python train.py --train_examples=15625 --encoder_head_dim=32 --encoder_fused_qkv=false --encoder_layers=6 --decoder_norm="layernorm" --decoder_layer_scale_init=0.1 --decoder_tie_embeddings=false --adamw_lr_other_params=0.0016 --batch_size=64
Rows from block 3 of the text decoder of a small encoder-decoder audio transcriber, named by matrix and row number. Rows with one number belong to one neuron. Each number is 128 + 32 x the weight over its row's rms, rounded and kept within 0 to 255. All counts start at 0. Numbers have three digits each. After the name is the row's rms in percent of the matrix's.
After each neuron's rows are labels from the 100 texts, of 14976, where the neuron reaches its highest value: "tokens" is the input token at the peak. Only what is clearly more common there than usual is listed. The data: read English sentences (LibriTTS-R).
# fc1: MLP up (decoder.blocks.3.mlp.fc1.weight, 1024x256), inputs 0-85
# fc2: MLP down (decoder.blocks.3.mlp.fc2.weight, 256x1024, transposed), outputs 0-85

fc1.308 100:143126100104121096185088125125152107141094102141169080133135085097188105109076116157104122121128172169148174162123078137088110106100131121130102140087166110059083133121121120145189172131126104128142112133145176110170078140168116129162097089155097131147169152
fc2.308 098:142114134114127097105173131098113136056139133112136117100131176132120177118137108058145102155142123084154114183165172107128117193213173092167089108089121099126074129151134125182105097171100096147084099088184094180128147146151129166057170195122171139099089099
tokens: "l"; "r"

fc1.138 101:132089069104129137102143162221102170091088075140134137114168187091099133138099181060161147066107160139126183143169123117137121184126158200087085083098184076099185147149142144128140122145119102120167145107139062059084139081180162114134115144144153173140182099
fc2.138 095:108129184126094165138106087083094149185103160079187062145163147122114136160107132176091116114194132171098152111150148166132157068130126163091165166109094120086094078145129158164191124139109151125135144106126129186142100126147154112090110161198122146140143122
tokens: "l"

fc1.53 096:138181061118095142140163132121123136145155072130135125106132155160136081075070142151165098131149137139109052110063065095092122097161100102174109125140153090105122139102118099163122123177156106141154191113114155068122167136103127109166158140142139132096090146
fc2.53 097:076151158146123093123113147128091159106117168106100099122128118083135152081143142158123210132154129151188174165161131158121137190132149167125105163099126120164076092146108160095114158173106144113087123125185178170096102083176135073103095135121063095145163150
tokens: "l"; "<end>"

fc1.26 101:164090107179160107154130124172146131137105111154141165142165105105080132126101089103140173070153155159122124162070154080100124113138115136098092109105168130102137163085047144159145125098109188157125087107062130151177137101153112146136159108118119124152124160
fc2.26 102:078101159180133097143049159121096164167153151143149151169152158191147132108152138129107158103120180160100176117128146152121171089181110050093151109122135084148084141139106208125126072146116090134144129112143096132095183127150152084119159098040107143137111104
tokens: "s"; "o"; "u"

fc1.663 098:115097140182110140152136135129176080094215144157145203103169082141104123131100130185104036150132120164146161135094167159131137163171145158131151140163136080095156152099148149157078128120097055099121117145152148094160183142077100150153123105166154115157141146
fc2.663 103:166182201130113147068112146108102147179127084134158132139120162101088124190057090107122128115086103148157082118065109127176153121113074146060164103171107162111117158134146043122119121123122118143126090174126165146091110146139116112130122160123131192123108131
tokens: "<end>"; "l"

fc1.360 101:171086159117132162131151128106173135125137099120143123130125128143161179094088135132119160097168166151168101158160130155096127169131068166214138082163120110114180162114122154161167134205108149115157122169136090080124156128124150136142150096210135094135179105
fc2.360 097:127104131136183117121161165093151115123080099139157150077141127139112139118069139122117112093058101122109112075173101173115182093144101174034101180077123080111077093143148125107159118064151127114107116066123175138108131153098111160156135088121128191107113187
tokens: "l"; "q"; "<end>"

fc1.111 101:145131133118151097187129085113173181131123137159087133129142161073081097111082136139141169103186133094095108165145132118113087036220081088099128132069147118140187171118200098094064179139116164137143113128169170111136118114160092121100148166115079077095069134
fc2.111 100:160137114120141142146148150064120110134161115162136103112089103115142094159102168110088051082186079113132147164109103070103086189055115135132054079135135180085068097134107148114148111115117083139149089147125130151108135148022082124127122145131138130172178170
tokens: "o"; "t"

fc1.31 099:096173152109130166145198134136122115186140143133055088163138101097169132096116164098119002090149153178105190096203154121159175131132121140166129101131114152129150192156147114178081148087167117166130168102122154141148144093164166126147119125176115163128140113
fc2.31 106:061144116141109077151144115082171141160171113086111215121117120184106155168151118131102079097138118171075114191073105122093150158066154127099133112123189165133124110105093115159117152142113103063089169102117150177140146162102080106132154147183178140133160125
tokens: "m"; "o"; "c"

fc1.37 102:130143084118153171128160161140134108110147124086174133144089140177122152128148061124129078123110106137083105078078079090174128108121062180142092182134121114163122149042153161111100123169076071127153096123079199117136128154091103167149126090150135134132107133
fc2.37 105:127099126143149163136174136127105131150077172113153132181166058108134122145040142048157129122107165118204112160172149129179146117102125143130128150134069112144101143193109106126109154159120141156138137143140131128169109144067153125152164093151126116144096128
tokens: "b"; "a"; "c"

fc1.748 094:156171158126180163182153117152100078117074170089118112078097116088170150135085126158086083086127154072179122189122147151111133171169108124164149160130152141200065168179158094112100123123149118088061093150101117156163109130139130149192101070152096140115072090
fc2.748 100:082111158158059134016160127128135110136153134183165149165133044165163134123132146120107202125131117096113123160158133104158120138189114155185077095121133118147146154128091198149142132105113170069108132152100154101187129149094163155040085142086155128091161192
tokens: "y"; "s"; "r"

fc1.466 099:161191186090097119149151088124125145101218150094094147111113163130134083081109169201084118173141112151114144117151110138112132134114063129141121155101131159106146099124068146161164176126219116134113098132189083163191138137143145150105068135105162182143129113
fc2.466 093:183117078141132119167103153070109157108163108126163158159178104086108145157140081125134169135096071139163070147089139120081100154130094109168200058126220112138114153089107113087134149150121134099101148142087128151060156169144140122127113065073189112171087128
tokens: "l"; "m"

fc1.348 102:135076089114097127114124061120153113148129126080124134122144110172168109138121146094111176160106138079222161124073154080118145142096146115152079161134110088155129115100199159116148137135148122153148144111107111168164183224146140127127152105136136088069144137
fc2.348 097:122124148109160103136114146172151094085104135146136116113070103178099104145061116167165138106124148146089119165121105157134096147169072138025174107118124096158145150140102069139135155132161094107154137111107146081136098094111092160176111136064075112137151126
tokens: "<end>"; "e"; "r"

fc1.637 094:150147126144155145194175105100101135116135087135168128119168099128111111107233101134124175071163169077131166041107128111108042168070107176131068115129112142156115116120117139133133103142114182123125102152156132116182088153140164181158132107119127111119164103
fc2.637 093:156147142121117054106133154117176177131158177164170147103100081127134115047094080160103089158130117126163095146139153221116148057124136101155085132126067160138130122153191117118140128102151148108053128168112086086102093062157092096105123137137119085115075165
tokens: "y"

fc1.67 101:117107133159161146127148128119072147130176159123134095176113126115110135110137153123101068123078153128200169044173075122139121140099142132120166123149093107112122174095125097180185159094085097192150108089122141156138138062150132126123122138116148167145170165
fc2.67 099:107111138118113136111117207112143075108126130145093143133134149168139135053104126154149153130181124121149142186129166122139176106166121130174109148077129140134127142178201152113122129123104152086107167089143095171077180178076083144122099171126081096125158175
tokens: "u"; "o"; "g"

fc1.106 101:170109128134150117133137165101088164144158162173191112113138147117157141135144129135114114109130127154165102148153142142146121125153098139148126138090138096171111165066128148131117140057138114121199145160120106126129056152144125114142189085086123188184166133
fc2.106 107:153066094102168140132107104102093123171125138152183122102155141137140104102154171155072162107098170099137158163108140118107129140157070094088167147149142125150119162111161143115134084169147125137080134070179106102131138105186094054097131114060137097152063152
tokens: "s"; "m"

fc1.288 103:150186138110111138092145146140137174144133119127134108178133088109100155124196132135105117169104095179130092149125100183110141143176120153140112156130125133153145095098082126145144102154172153156152119113119071128125120172144136137163196106138169160192125089
fc2.288 085:075128056155088124113162145148171137073121144119106164113108124130140136112075146130152148070107148107141160134121171097156117085105080136049155124117157128057133140104118137132139105096108174150146120073116114100115097176127212086093108126129151153143150143
tokens: "u"; "a"

fc1.152 100:192086157113127173155100075135124112154131099092095115096109155152123094097210121165144146070149092117105129173135135130084135110107089149149160176120117104131066113159186076172111150127132069103153119111158155161158077139125114181129097109103128115119170135
fc2.152 097:067051132138112142100150114124050132121095137075148126133143147109133110144126105141095137143083155149127107097082168042193077178117162125121127078095128136093099125090082130109157135163125132169161088163110152074140124073115164107161190134092077103160153094
tokens: "e"; "h"; "n"

fc1.73 103:106127086098114113102126139148165118126148112129118114097127127170141138182102131135183125097159158120066086137116129124137097100112152130119158108153132136103173098101167062141134162110150101165109147116152158146167135113091135148127145132091156119137156131
fc2.73 095:188134154163152122089157173119187138085133151138084148146161123125168078088124149102152122120093107122122148170129123145128133131091108152157121121127128129158081121150159169067078064101132142087128117098205104142098138125136087104115148111086108075098048203
tokens: "s"; "<end>"; "b"

fc1.302 090:128158101139070133210110133172163182169112109129194176103113183109169060096119094103113106178153128174118101097090099175183120120096122177185128087144122136171117175170103187102131093161106153159135100165123168161074117103180109146102121106182125146187120096
fc2.302 087:107111125117135163083165138093096163130149135184087067160125144130122161152141095153127155114132124125086167090178166124111151164155112130155166172170174124098128105131174118123155137069153167085113142125119119128160102152109147139130174115125147147018142174
tokens: "s"; "o"

fc1.626 105:092096164194142110090158118164106163112114187130218150173096107105078071146159155169144081082142089140142145104123117149107175158128128093020115159135082098183163161060072152079087128129089131137108073178104161114140139141095105090202096063149135137164160162
fc2.626 103:152157117152100158135104162151104025159151159129152128176164163125103171098083160114158122091149089181133122073102108107092106102125108123184089151121111155122108140212098146179170091109117092132135126095094178110156114154158126108166111155094149113119133104
tokens: "m"; "g"; "<end>"

fc1.312 099:130145112155125181139179146151072126053070125078078108113055083079114123124088073110155097062109180071141228112123109064183137046111129124146183128132136106131107096129109150161116207142132149102159141077104137088161104166151171159084103118081128138124152157
fc2.312 103:135146114113090092161159138106142184156069142154133115118110166121124111179148101099147150155122182120175107073121146123158116182056112163176141078145162144047102155140118112121092188098119093162138131077195182108122144116150099121102167119122140097095156131
tokens: "h"; "r"; "l"

fc1.281 097:139124116118135116107155170158101103123138179105116078102166140176127133079115112116128162121147112167147141128182094124165153100129143138175079147129134161209113191124116148164147079073141126095109162143095154154128115105091152138077134130129137082108133161
fc2.281 107:133110113129071136155156097131169150091072118210157076170145208166107153134147135130169139139116128105121118159149095086165136134142162104095125105052093121124164124126106125121136142167109139147153126111128131166105088087095118093102103110142094147141118113
tokens: "<end>"; "i"; "u"; "g"

fc1.266 102:134098125104151121167138183096179118168135130150157147147133088117076168189084072197160110144122120154147145083132147088097078160092160081129113184149138137163136143125169153087093115159129158170126109144156120103132165157141107198168117046140112197098099085
fc2.266 106:077105120134131157096117129110127088085127144116168129144179157135173079100160172104173099164121083145123129140141151078136131130155108138125148089137123126126114150174057175159164128142123125145137070129162080176139091178158131117166138177140149124125174199
tokens: "m"; "p"; "a"; "n"

fc1.676 097:113109118154100126186105076146206164128154090093081096100137106121151142145070141139108100114147139139172120179198129146095149153164107156118142106094154117155130171120128107111076140107119102129142136131130080153125137071101090132154097105177079132146136143
fc2.676 104:150240087106098132152115104127094057127161155096135144133129158166140187115134125118159115193124143090117205100070121099133195183143113117134162144132187103123102105109146094160077100158114204096177135098118089093185138092128117120060108140154154146152081080
tokens: "t"; "s"

fc1.231 094:178084130153111193125168120146186103125111151080067112172160116092132119111115205104100126152087172102136127091182106137131127146140091088138133163099129138163142116096085125142150092137148137122119112158123181099139162149156120151108144091183115158138126112
fc2.231 104:123159204113128147082128100162150134069088127103111060107143105157181071140161178108143154153187110180146127136126134155147097101127139135157119185168072107110098136134107185118124147182140144125157143107129065096120102068111099112062139178115065145105146171
tokens: "a"; "s"; "r"; "<end>"

fc1.752 093:102107130109128107141103112225153162144125183122137055204212168127146086158119171100183082088160121144136161157141155174119134097165187149103060155098115176161137136137113162157109178120091204181156106118082158159141176114073113173119134141134211152144159111
fc2.752 100:171116120196128132161088099132170103151143141090088088130143153101121126116101138157120089147159198079115131137161172161119104137093069103144136129190169139137101107117179174168117134114176097128075123110184165104104089116171129115110143149092120137122179174
tokens: "n"; "g"; "r"; "j"

fc1.411 096:128081144112145148091124146148144163137154074143093117125182086143097115169125159168195111168183112081100135165037066174116099132121151108147170108142140196077147097113059093102124151196158142110128114144125145156102159128126095095152138140127174138149215096
fc2.411 096:059117122050118116152117061122113139103125125124137125177134150173138144179132099168159070104138161096073128136145163134090126113111091179183095093156150132115136159124161205127136121117104104131136179115142112177139207080116134157133110142125147089130054158
tokens: " "; "e"

fc1.182 099:118135121087114096191152117128118129071118150085072121159121151163142200083077137127150108113183160107133115151132093160134143117078142132097130073137131142110167113162132090106126082133111117070147129126114154145106184200143059185082162137138096118124123160
fc2.182 101:160172139115173157125150140147056116077104154138069168093131129097126092125138135097106109069083099145076123119153103100099181088093125082122094160126115122175073112140169148101117112127188146124083098109072144135151152129113237114096197179103162126093162139
tokens: " "; "e"; "g"

fc1.84 101:140136103121153098114106163147146175168134110102197142134096175128146070129119127095103129211119145242134146112119176086069145164130085151130171148139122139140167125105138133108164113170138112180108154155107099161165124132154145094162150154182116176105098104
fc2.84 100:160090164110122115093101182114151177093127080151098104173124117145161146151093185088102083043115130106117197167152199151163108162044150145100108130170166080134105186157128139138132128117158116165120162135094152109110173120121125163162112062129140160111133186
tokens: "a"; "i"; "u"

fc1.582 098:161140129167133141137198193145095136080066235137108100090078094101134172182151153110147134145106156105107114122095145150118167101135134086131095109112170152204110095140200125113119104091103162154138139181169100151140100064116171146127139162149157133070127063
fc2.582 096:052121114139116073094137123096083138131177067125109180164127133181114133120072132154127119095123086195089073099113156125133066136126149113195129115082170107078190135075097141117124135125141114160081127087083112121122105198102135174133074146162144165112148145
tokens: "a"; "t"; "u"

fc1.721 099:121121132104129075175141117138156180065098153137136131172081138178084092182127141103048147123087055112139130114133123086124181191129077116117078123113102093104156098124118209064118147141185115105185140184133132111165148164101058071126118123098120153124115110
fc2.721 100:151164151162178125104093101103079106121133141114172202133082162141140162054113117170096139138152149120043180159128171119086149086170122071124163131187094102093164181181102161196083134133091157123138135104132138168132144163172115146116163092151131140124189115
tokens: "l"; "n"

fc1.240 100:119122120134127136146160103211168085152147141124121114178178133132105103114093110138111152140135130152072131166134112102083112140072045142148128169143160105114061119161171112174147143110127099105153130110137139146106117162150143097194081119116139183162138112
fc2.240 094:137127146138146179075097140086131129082133113097093161133068158158148096108158110124118156042164083085143116128183149091104145091160131117118101141106092139099128122106142188134091156191098152146059142160143088189142111150142151105093164168130100116083053152
tokens: "<end>"; "n"

fc1.451 099:116097067153169164111122130122157179134139136177183167179048093086156129134135130187117138136142135091177134062150126059104168136158159115137160079131153170081178112160127107141131095117149095119125093121160119110061119170136131122147154119087191198156171116
fc2.451 106:139072209173060135098150164132157090138135163131114172136143122159104108124104109216144128092117102063108144193122127127193127171076161110143119153098113196157153157112121124111083186070137075172153077099130105174150142081196183121147163144211086092095170102
tokens: "t"; "r"; "f"; "k"

fc1.384 102:082106166104118097119115149179089135182115090119102152154145134124109103166089123137079097124168131145066045200121158095137154137144105077107102131149129104156154140168127132159063158154170091143059170163126100131136126178075113127113112118127120174138190072
fc2.384 105:163123148124107126126123100155118160103184169166132113138088153152221142093186136154105130162104157165165143142141103099121145145098114127141098082145150122135139188172192052089152147091149214124140163143195137117070153106099145156123098115093142096112108118
tokens: "<end>"; "y"; "c"

fc1.710 097:079121142119155181133190131127185138077105129195098117150095121097137129155125164075172153121162117152163148079139164120105081116095117149130100145138152145114132153178117140170102069169159144123149110107088130140168083190112145105109173093090131089142106156
fc2.710 105:095092190154160144105091130076184197137159144146163123144192093163133105112166147151126087119076081105095158176132110158128189121189140177115123157098089113107123134181197136136119117108160118168165133115135173175104086112119063148107170144106117149113140166
tokens: "<end>"; "o"; "u"

fc1.148 099:158168113123188149136091158116125127115160114157156146192083118139155123109173166093117116171122121101150135131177084108130087081126103163129148154164129061171086057176106126179145076204115144116138143139138146103073113174147103150111141132137148143111096098
fc2.148 106:078062151142111116157141066129111080097049152069092086155132136100184146167086101123106096109156136114159095055081137115139143138148139124126097185113159141113177134143161132095131085110137134083136103100159137199137129092174124186155136115114157117110102112
tokens: "s"

fc1.375 098:117115077156103146132128138133116203156089081134119109095134156099137050192158126103088127147135145166103130087085125154141077189105113179163147075187123128122171159125175132115070108196156192141135170087108123085114130113125109166141065151063148104123125131
fc2.375 101:109169188149142139132119153134103101088111139167098075100164080143163127125161122131110074138156147164175186143112165148136124117145126137071178140131105185132088081092152133114112118119177087158103086162114131114132056122151182146176115132131135180092032136
tokens: "'"; "f"; "o"; "r"

fc1.133 103:143108201142126152155135173099067135145131110112143124136085146121150120108098114117117157090075080104181132135141170132134057144155121116127139152082062195123153108102099129105144126151141160112133103170128150088163110115152118119138068062112155124134185157
fc2.133 107:112133122099160084127108081100132176118145184137115094132170103094166135095111141146155128149113095093163147161141163113181139078156186139106135091102110134076125140132066077153070049134081087110117147132109126088124135122118157117180115147113084082154123114
tokens: "a"; "l"; "w"; "c"

fc1.372 096:165123147125119117165089082134128165170146089113120136148155160098179209138135144151103106153192140115141103148124073120137086145086112123131116099117083143140188128154129172103151142064121136158075123167130147202104134098180136140105143101204163117091138081
fc2.372 094:145085116136098116077165128105110108142130166168110156142131091184225135157070147082160117101098187139107126167115148069165167085113158142113085088123185100062116132103100159150137078179183081052176154103098114139158149132135102161074144144186107142137112132
tokens: "o"; "s"; "f"

fc1.260 104:194169084113129134141189099165144121068150103149160120100134152126095129116063141166082048073110094126104149143129135069111085071125104092131170145164093087137172119166116133115078164093098118140142098097131065136153076153161153119126119220131094145149138159
fc2.260 105:063131130136120075031083110127098133028126119069106087128169136122103104111109144060175174151157140142153083117140098132156101057076139121125147137121132122127141123115134140122089156142165083197178128156094094110155123144140091114103164124085122120163170175
tokens: "'"; "h"

fc1.292 102:157095155183165043187071100053149160134169106101110130127127137127105129165073153153151124077173142125121159127140132127122112158138172163085150174188149136112155073193140127148151089142139163107083155164056075123135136142120173131138130159154062153180147149
fc2.292 108:162206082088115090068157120133146141150050145137153115116091115087167100181118107146133129158117045131061129141107131168089149059097109109153080098124144136128165159110144139102076082134107170091101132151131108177058122122076110114134092094133191160120148191
tokens: "b"; "u"; "i"

fc1.313 101:151116127094205132161143161096154125188139112145181106116164131112136134148101104176103111139061126119059090122116198088150104129150148136099151137168097099145104099176101163126181164099139105136080163077139205129135100204117130148172123112058090149096098154
fc2.313 098:097176135078175095128096137149133206127167181212125080128098124137124159109124187126140107117143157144155099130126100161091132109145170122131101162111187108065102068094192123150113133128147134129166163095065134113101129133121091066117109126147145116140130115
tokens: "u"; "a"

fc1.197 106:143098155130180079105152175179185118120115067140174124086120171124062119163155146120121145138124113123132159166119167110145099108152084083135096176148167158103127186121108142114120106079129094097171112136064193115163106155161045115155114159147194157138142176
fc2.197 102:103130081153143148107090163117100109189036139105158149197130118110143093088123140151154072069187087141072139109122086125145117154157098101088174127156168136102077064093145103092105162102089093111155176163060175120080076091082184156106187109123119156149133121
tokens: "r"; "n"

fc1.226 100:149036109143166163188112134117151066147171160156132099114112152135075109152129116093183126108105187163147109142147124086178090138128096153114120128151144079168086046084101167114140092088133143129109073146134089107160095134176078181105109147181190119183114160
fc2.226 097:159154159124135075109095106139115128063126089079139148099100119137098140056079065085126126080147054114092127170108138176108157164139138130129123126089153154096171145076088129137172094126099088157188129136187159107036111133139122135136157141146105120100171086
tokens: "e"; "n"; "a"; "b"

fc1.265 098:154169118083152069176134171152107116127147167155092057129127105159094165112157148152144148114058147096090098129159183115140209129125128117139159155114156126103179120167055128141161136159170148048150114163157058085157097141140090132169135221099163145115136155
fc2.265 100:167098203126114101089109137086143201135113129151086186112105106041115125146166167118123139131166162133144132097156157119135095104110143135119169157124146134117103069082111112141114064112091153198100130095123105052134170085129142125113114135103111135113145097
tokens: "l"; "v"; "a"; "r"

fc1.75 108:113105128128080143095170118111124098151107105099126041114101177158103134130108095136146117117166102169157115146147138115146143117105117100065098147107146123111103105085086150066121107062089094121145173148086076159148109140069128186186072159130105133116110041
fc2.75 101:103095115163121085128134091114107069122118100213135104163108088086139145155171075138087143151146090132166029101168099141096131101109109103104102175063065100141081127151137022091176160122146176153170150113122113153147148123192168113093153120105165086067084176
tokens: "a"; "e"; "p"; "u"

fc1.505 095:158125149121110076129174126170124104151093123111194114127143121161153185180160199071104112069132136095145141183117164137142148073086142101111189095184134139068143153135135167175137077138151103114072125138097130126107161089137129114104138099108079028136167170
fc2.505 096:096087164124056100130096085094123169094180100103102134151083108110142066082148114152118110192179130140089153158149156133111100114167084120133145101120123127133104116184137055181183091185121146120173174185095119131106132132104109103165138133142133186084107159
tokens: "u"; "e"

fc1.719 098:118154106130077116113126092156094211110074078112121096180123141107091143166092179096133090109132188131073182148115119095124133108058123209112156137127111088104171213079127164100093113178058161123140115130131096209112150145106046122128148214190156108144161130
fc2.719 093:146127228103153087173132172136140089151154103138148086120163164121159092075102100031151149111147117155141114094088141136139131161131124101112065134130103087152098120140198136111125103124137174080137110122069159119136111139126187080098195151112133142109035112
tokens: "u"; "b"; "i"; "n"

fc1.659 108:117201140126091205157122162104145134110151180176114171181110138131122139116141127131097152135092164157121117089115088164150141132146065106105153208124032148157138127153151090136076082171110172146152162152129133189182161071104081131193090130141117080115085127
fc2.659 110:142150100195133100109151149117133106138161151114178124157207080157104104077085088119172116048147101106119160157138099170146148076149116135142101162134157157113064101203162133132158126090147134141099088150133136143081160122181176107123186126166122154133141107
tokens: "u"

fc1.289 100:091132113138087166150130093173108162093097077171084151097099093131141173100117152102109130097142118149135073116103136176104109167119106120121168142089166062091162115214157129097208117120085052065139117051162115154145175161149058163149106111178144115032120183
fc2.289 098:163157119142140085083095141066146129174137150150156184158119136135110108092182172110147040180175160101120167119125147140158160154152096151137132154125055127125158133178150119139099188163146149086081129197141140126110179119122173162072131215164141144116128097
tokens: "'"

fc1.213 100:178122069111157045148120119146105103125138135126200061147109141100144151153145089139125156115119085167153222167126146097102168185135139158093145213159154081106056092095079119109175156114105127196155041144123132141179117091105088102138147133140142171186130084
fc2.213 097:060132189134129164146142157121095123108114055146122099038134107124124117076152119170136112073078137076129051133113183149098145095084094067194110121154096127162180189105103038147146122124091166114115171117095121103117134068164177083145114108164121086127133071
tokens: "r"; "o"; "a"

fc1.685 104:128139112127055132160087122148125104091119157117113150116090127177120133125105076191182116134142167086106156148147140124182117073159181178173155121147124172160158189123127087137124164125099136080135118152140056154148146127131096136173119170129159098155117082
fc2.685 107:195118149098139117117097126076105151234128102055129069141171080112136128126138178158170153126115149146143101139155151123165110135125054092132174073145086107142157191110181144162032101120130096170154168075168102094147132207079144096182100130072165154137107159
tokens: "s"; "r"

fc1.219 097:107144103179133177163086119128134141107135152126124163108110132167128096150099154157130147120168170077137114104174160133134169140110112137152129104160083122103145160197178134171118114075117044167152135153149133123097095130169116149150096135133103141159064156
fc2.219 102:112114149143201135062122196201117109096141218087126114144190154186093119148143114149135103107112059125116172150135080106168139080156156142116102091087142149111119110080053112113156051172119091136135126105142125163065132121138166146122182185114078085170064159
tokens: "u"; "c"; "s"; "k"

fc1.178 095:086113123178144149142093153182173201079226148100194110118160064110166125182149068135144107157155126126138106109115192146170203154119110088120071152143073129126168092111135152208141128167149167113205121138086126180157161138149104159134119122166132171086093164
fc2.178 101:126156147140139142138141115102100136079130112049112101146102075159123155131133124100063176120123155154184146128134107120123152106091137114089115095115055195095110166124097193085071147119104066109086088071153151095119106133164172141154137211012083132219135093
tokens: "h"

fc1.447 096:192113077136127150078093113180157066090107134172126122146121111119161123224101100122133121144093141092099118117123102168076140039148103155154064182073158131112180120135139132122151133177126117117076127147127127153104182125153036115112131136155102128169160071
fc2.447 101:144070084124161067121059139111146118135130134079132112088108139086165121107100111153109117107064193170109135143166126173104056113155108097100123130136110174161101131134181162161130180173091159136083133115141135092149133100088113121127199131150169127138117108
tokens: "m"

fc1.440 098:127129064122119083124190145147124154135156127147154090132141043147116120176127136123182141138152156189119180120105133062115099170144185124153117068151082128116127114183119095071150086179062101164088147151138148152098174175164152193153141147197156150148107111
fc2.440 102:183105156084191162149158155121142125131120113098162132124113139186172139129045132117133141083132119134125140147108128188144164098107131114109115189135110123161150184120211092190148077144159165164225123121100136113113099130088070091118144128071145102087134138
tokens: "n"

fc1.319 093:109091151196059096154102116141153120161137098128077124168176122092157096114108132120176085085095114145160148134154127065124151093136144129138164094148139100141147139132113130137154137127141114141143146199167142117119115159150129079103191119137091176111072122
fc2.319 101:099123156109162137146153149071106151135117091130139132077127139170081140137175108100150164136152201150115066096098124154137162162092143075144114171161151135124155149110078193151129146128130075143129137122084121081136089146112125025080169092090187108123170156
tokens: "b"; "m"

fc1.598 102:097186149094117117093174100178129203127097114117187078101164123132162134149093079140036149100106157138161153141162120165191199157103091110146099154096096140140111163095143179158167093048080108186106168151086148113147103128136128202111123158180121083173112091
fc2.598 104:089073124158152120088123144182117098065105123141034153170105073133075177133100167107125133200133118129149069115156119070116100174196107104106161144159128128164117102164166086156157118105148185098108234136092130117134066194131152164147151148134110095132097110
tokens: "h"; "n"

fc1.269 102:151143089112112141123144121107080143113108118138147139195098092146167134097157112178165157112115150163135114182164104117149133155111175136094109150163093118175098084161106140111120107113087158146117148109145162092126202124108089131142087137120119064125149111
fc2.269 094:121183111176112075142098148106043118124153116217128116103143168119115111141093116147112169137136122131126135115131178138073072090101070096092120098099169073160112124065156145115115037111136133136173122096145131094127098111148132144151119132163191166114169126
tokens: "<end>"; "'"; "p"; "u"

fc1.675 101:160156141170067163136154148188127122084161121172102117132102126086073131119131130106140125148204105123135109128139154135167180130159121087121064159225146100134102112123169067129129118111160076144178134065138108160074158141111180098149108099176091148065139075
fc2.675 103:144130156111147137188082113055147135163126170152102135108151111162122110142140156151153117073105137106162146139106143152119104154112144103167161107078112114151097108130085142094111157078170118149141150166125151151170093122155162189096192086126118070120167178
tokens: "t"; "e"

fc1.108 103:126148134131133150129087157140132133146144142149154108119131164079162107110094203127072064172095141167158145180184162070097128168092196206153150118105107100141177166144195090125097122113165108072157158134146188121118086207168120163121064150167163145157203164
fc2.108 093:127096138201086145082169148145172100127106195136162149143180069098080108129112137122181124068155147144148120165120193111134128152081123160096130121122119096103084119163092166093078056091141183163129106136177112125136104117124096071124131076119158109163124117
tokens: "n"; "l"

fc1.746 102:113135136112112134158125150113105094119159126135094126097166111122124128160161165089126113174207139095136104150123135098168113110097193187089135131182116100101068096121112088188170133154131164105080084133059109158084116123131101110154081135169106101104157123
fc2.746 104:093166094187093146084144179129110133159134111096104150178132108108092132137100126153129105100141079105066136158121111149124135134118142063134128175083139142144129136211087112091132114119103118105123157097100120117124128121121165124146090154097140155198121101
tokens: "s"; "e"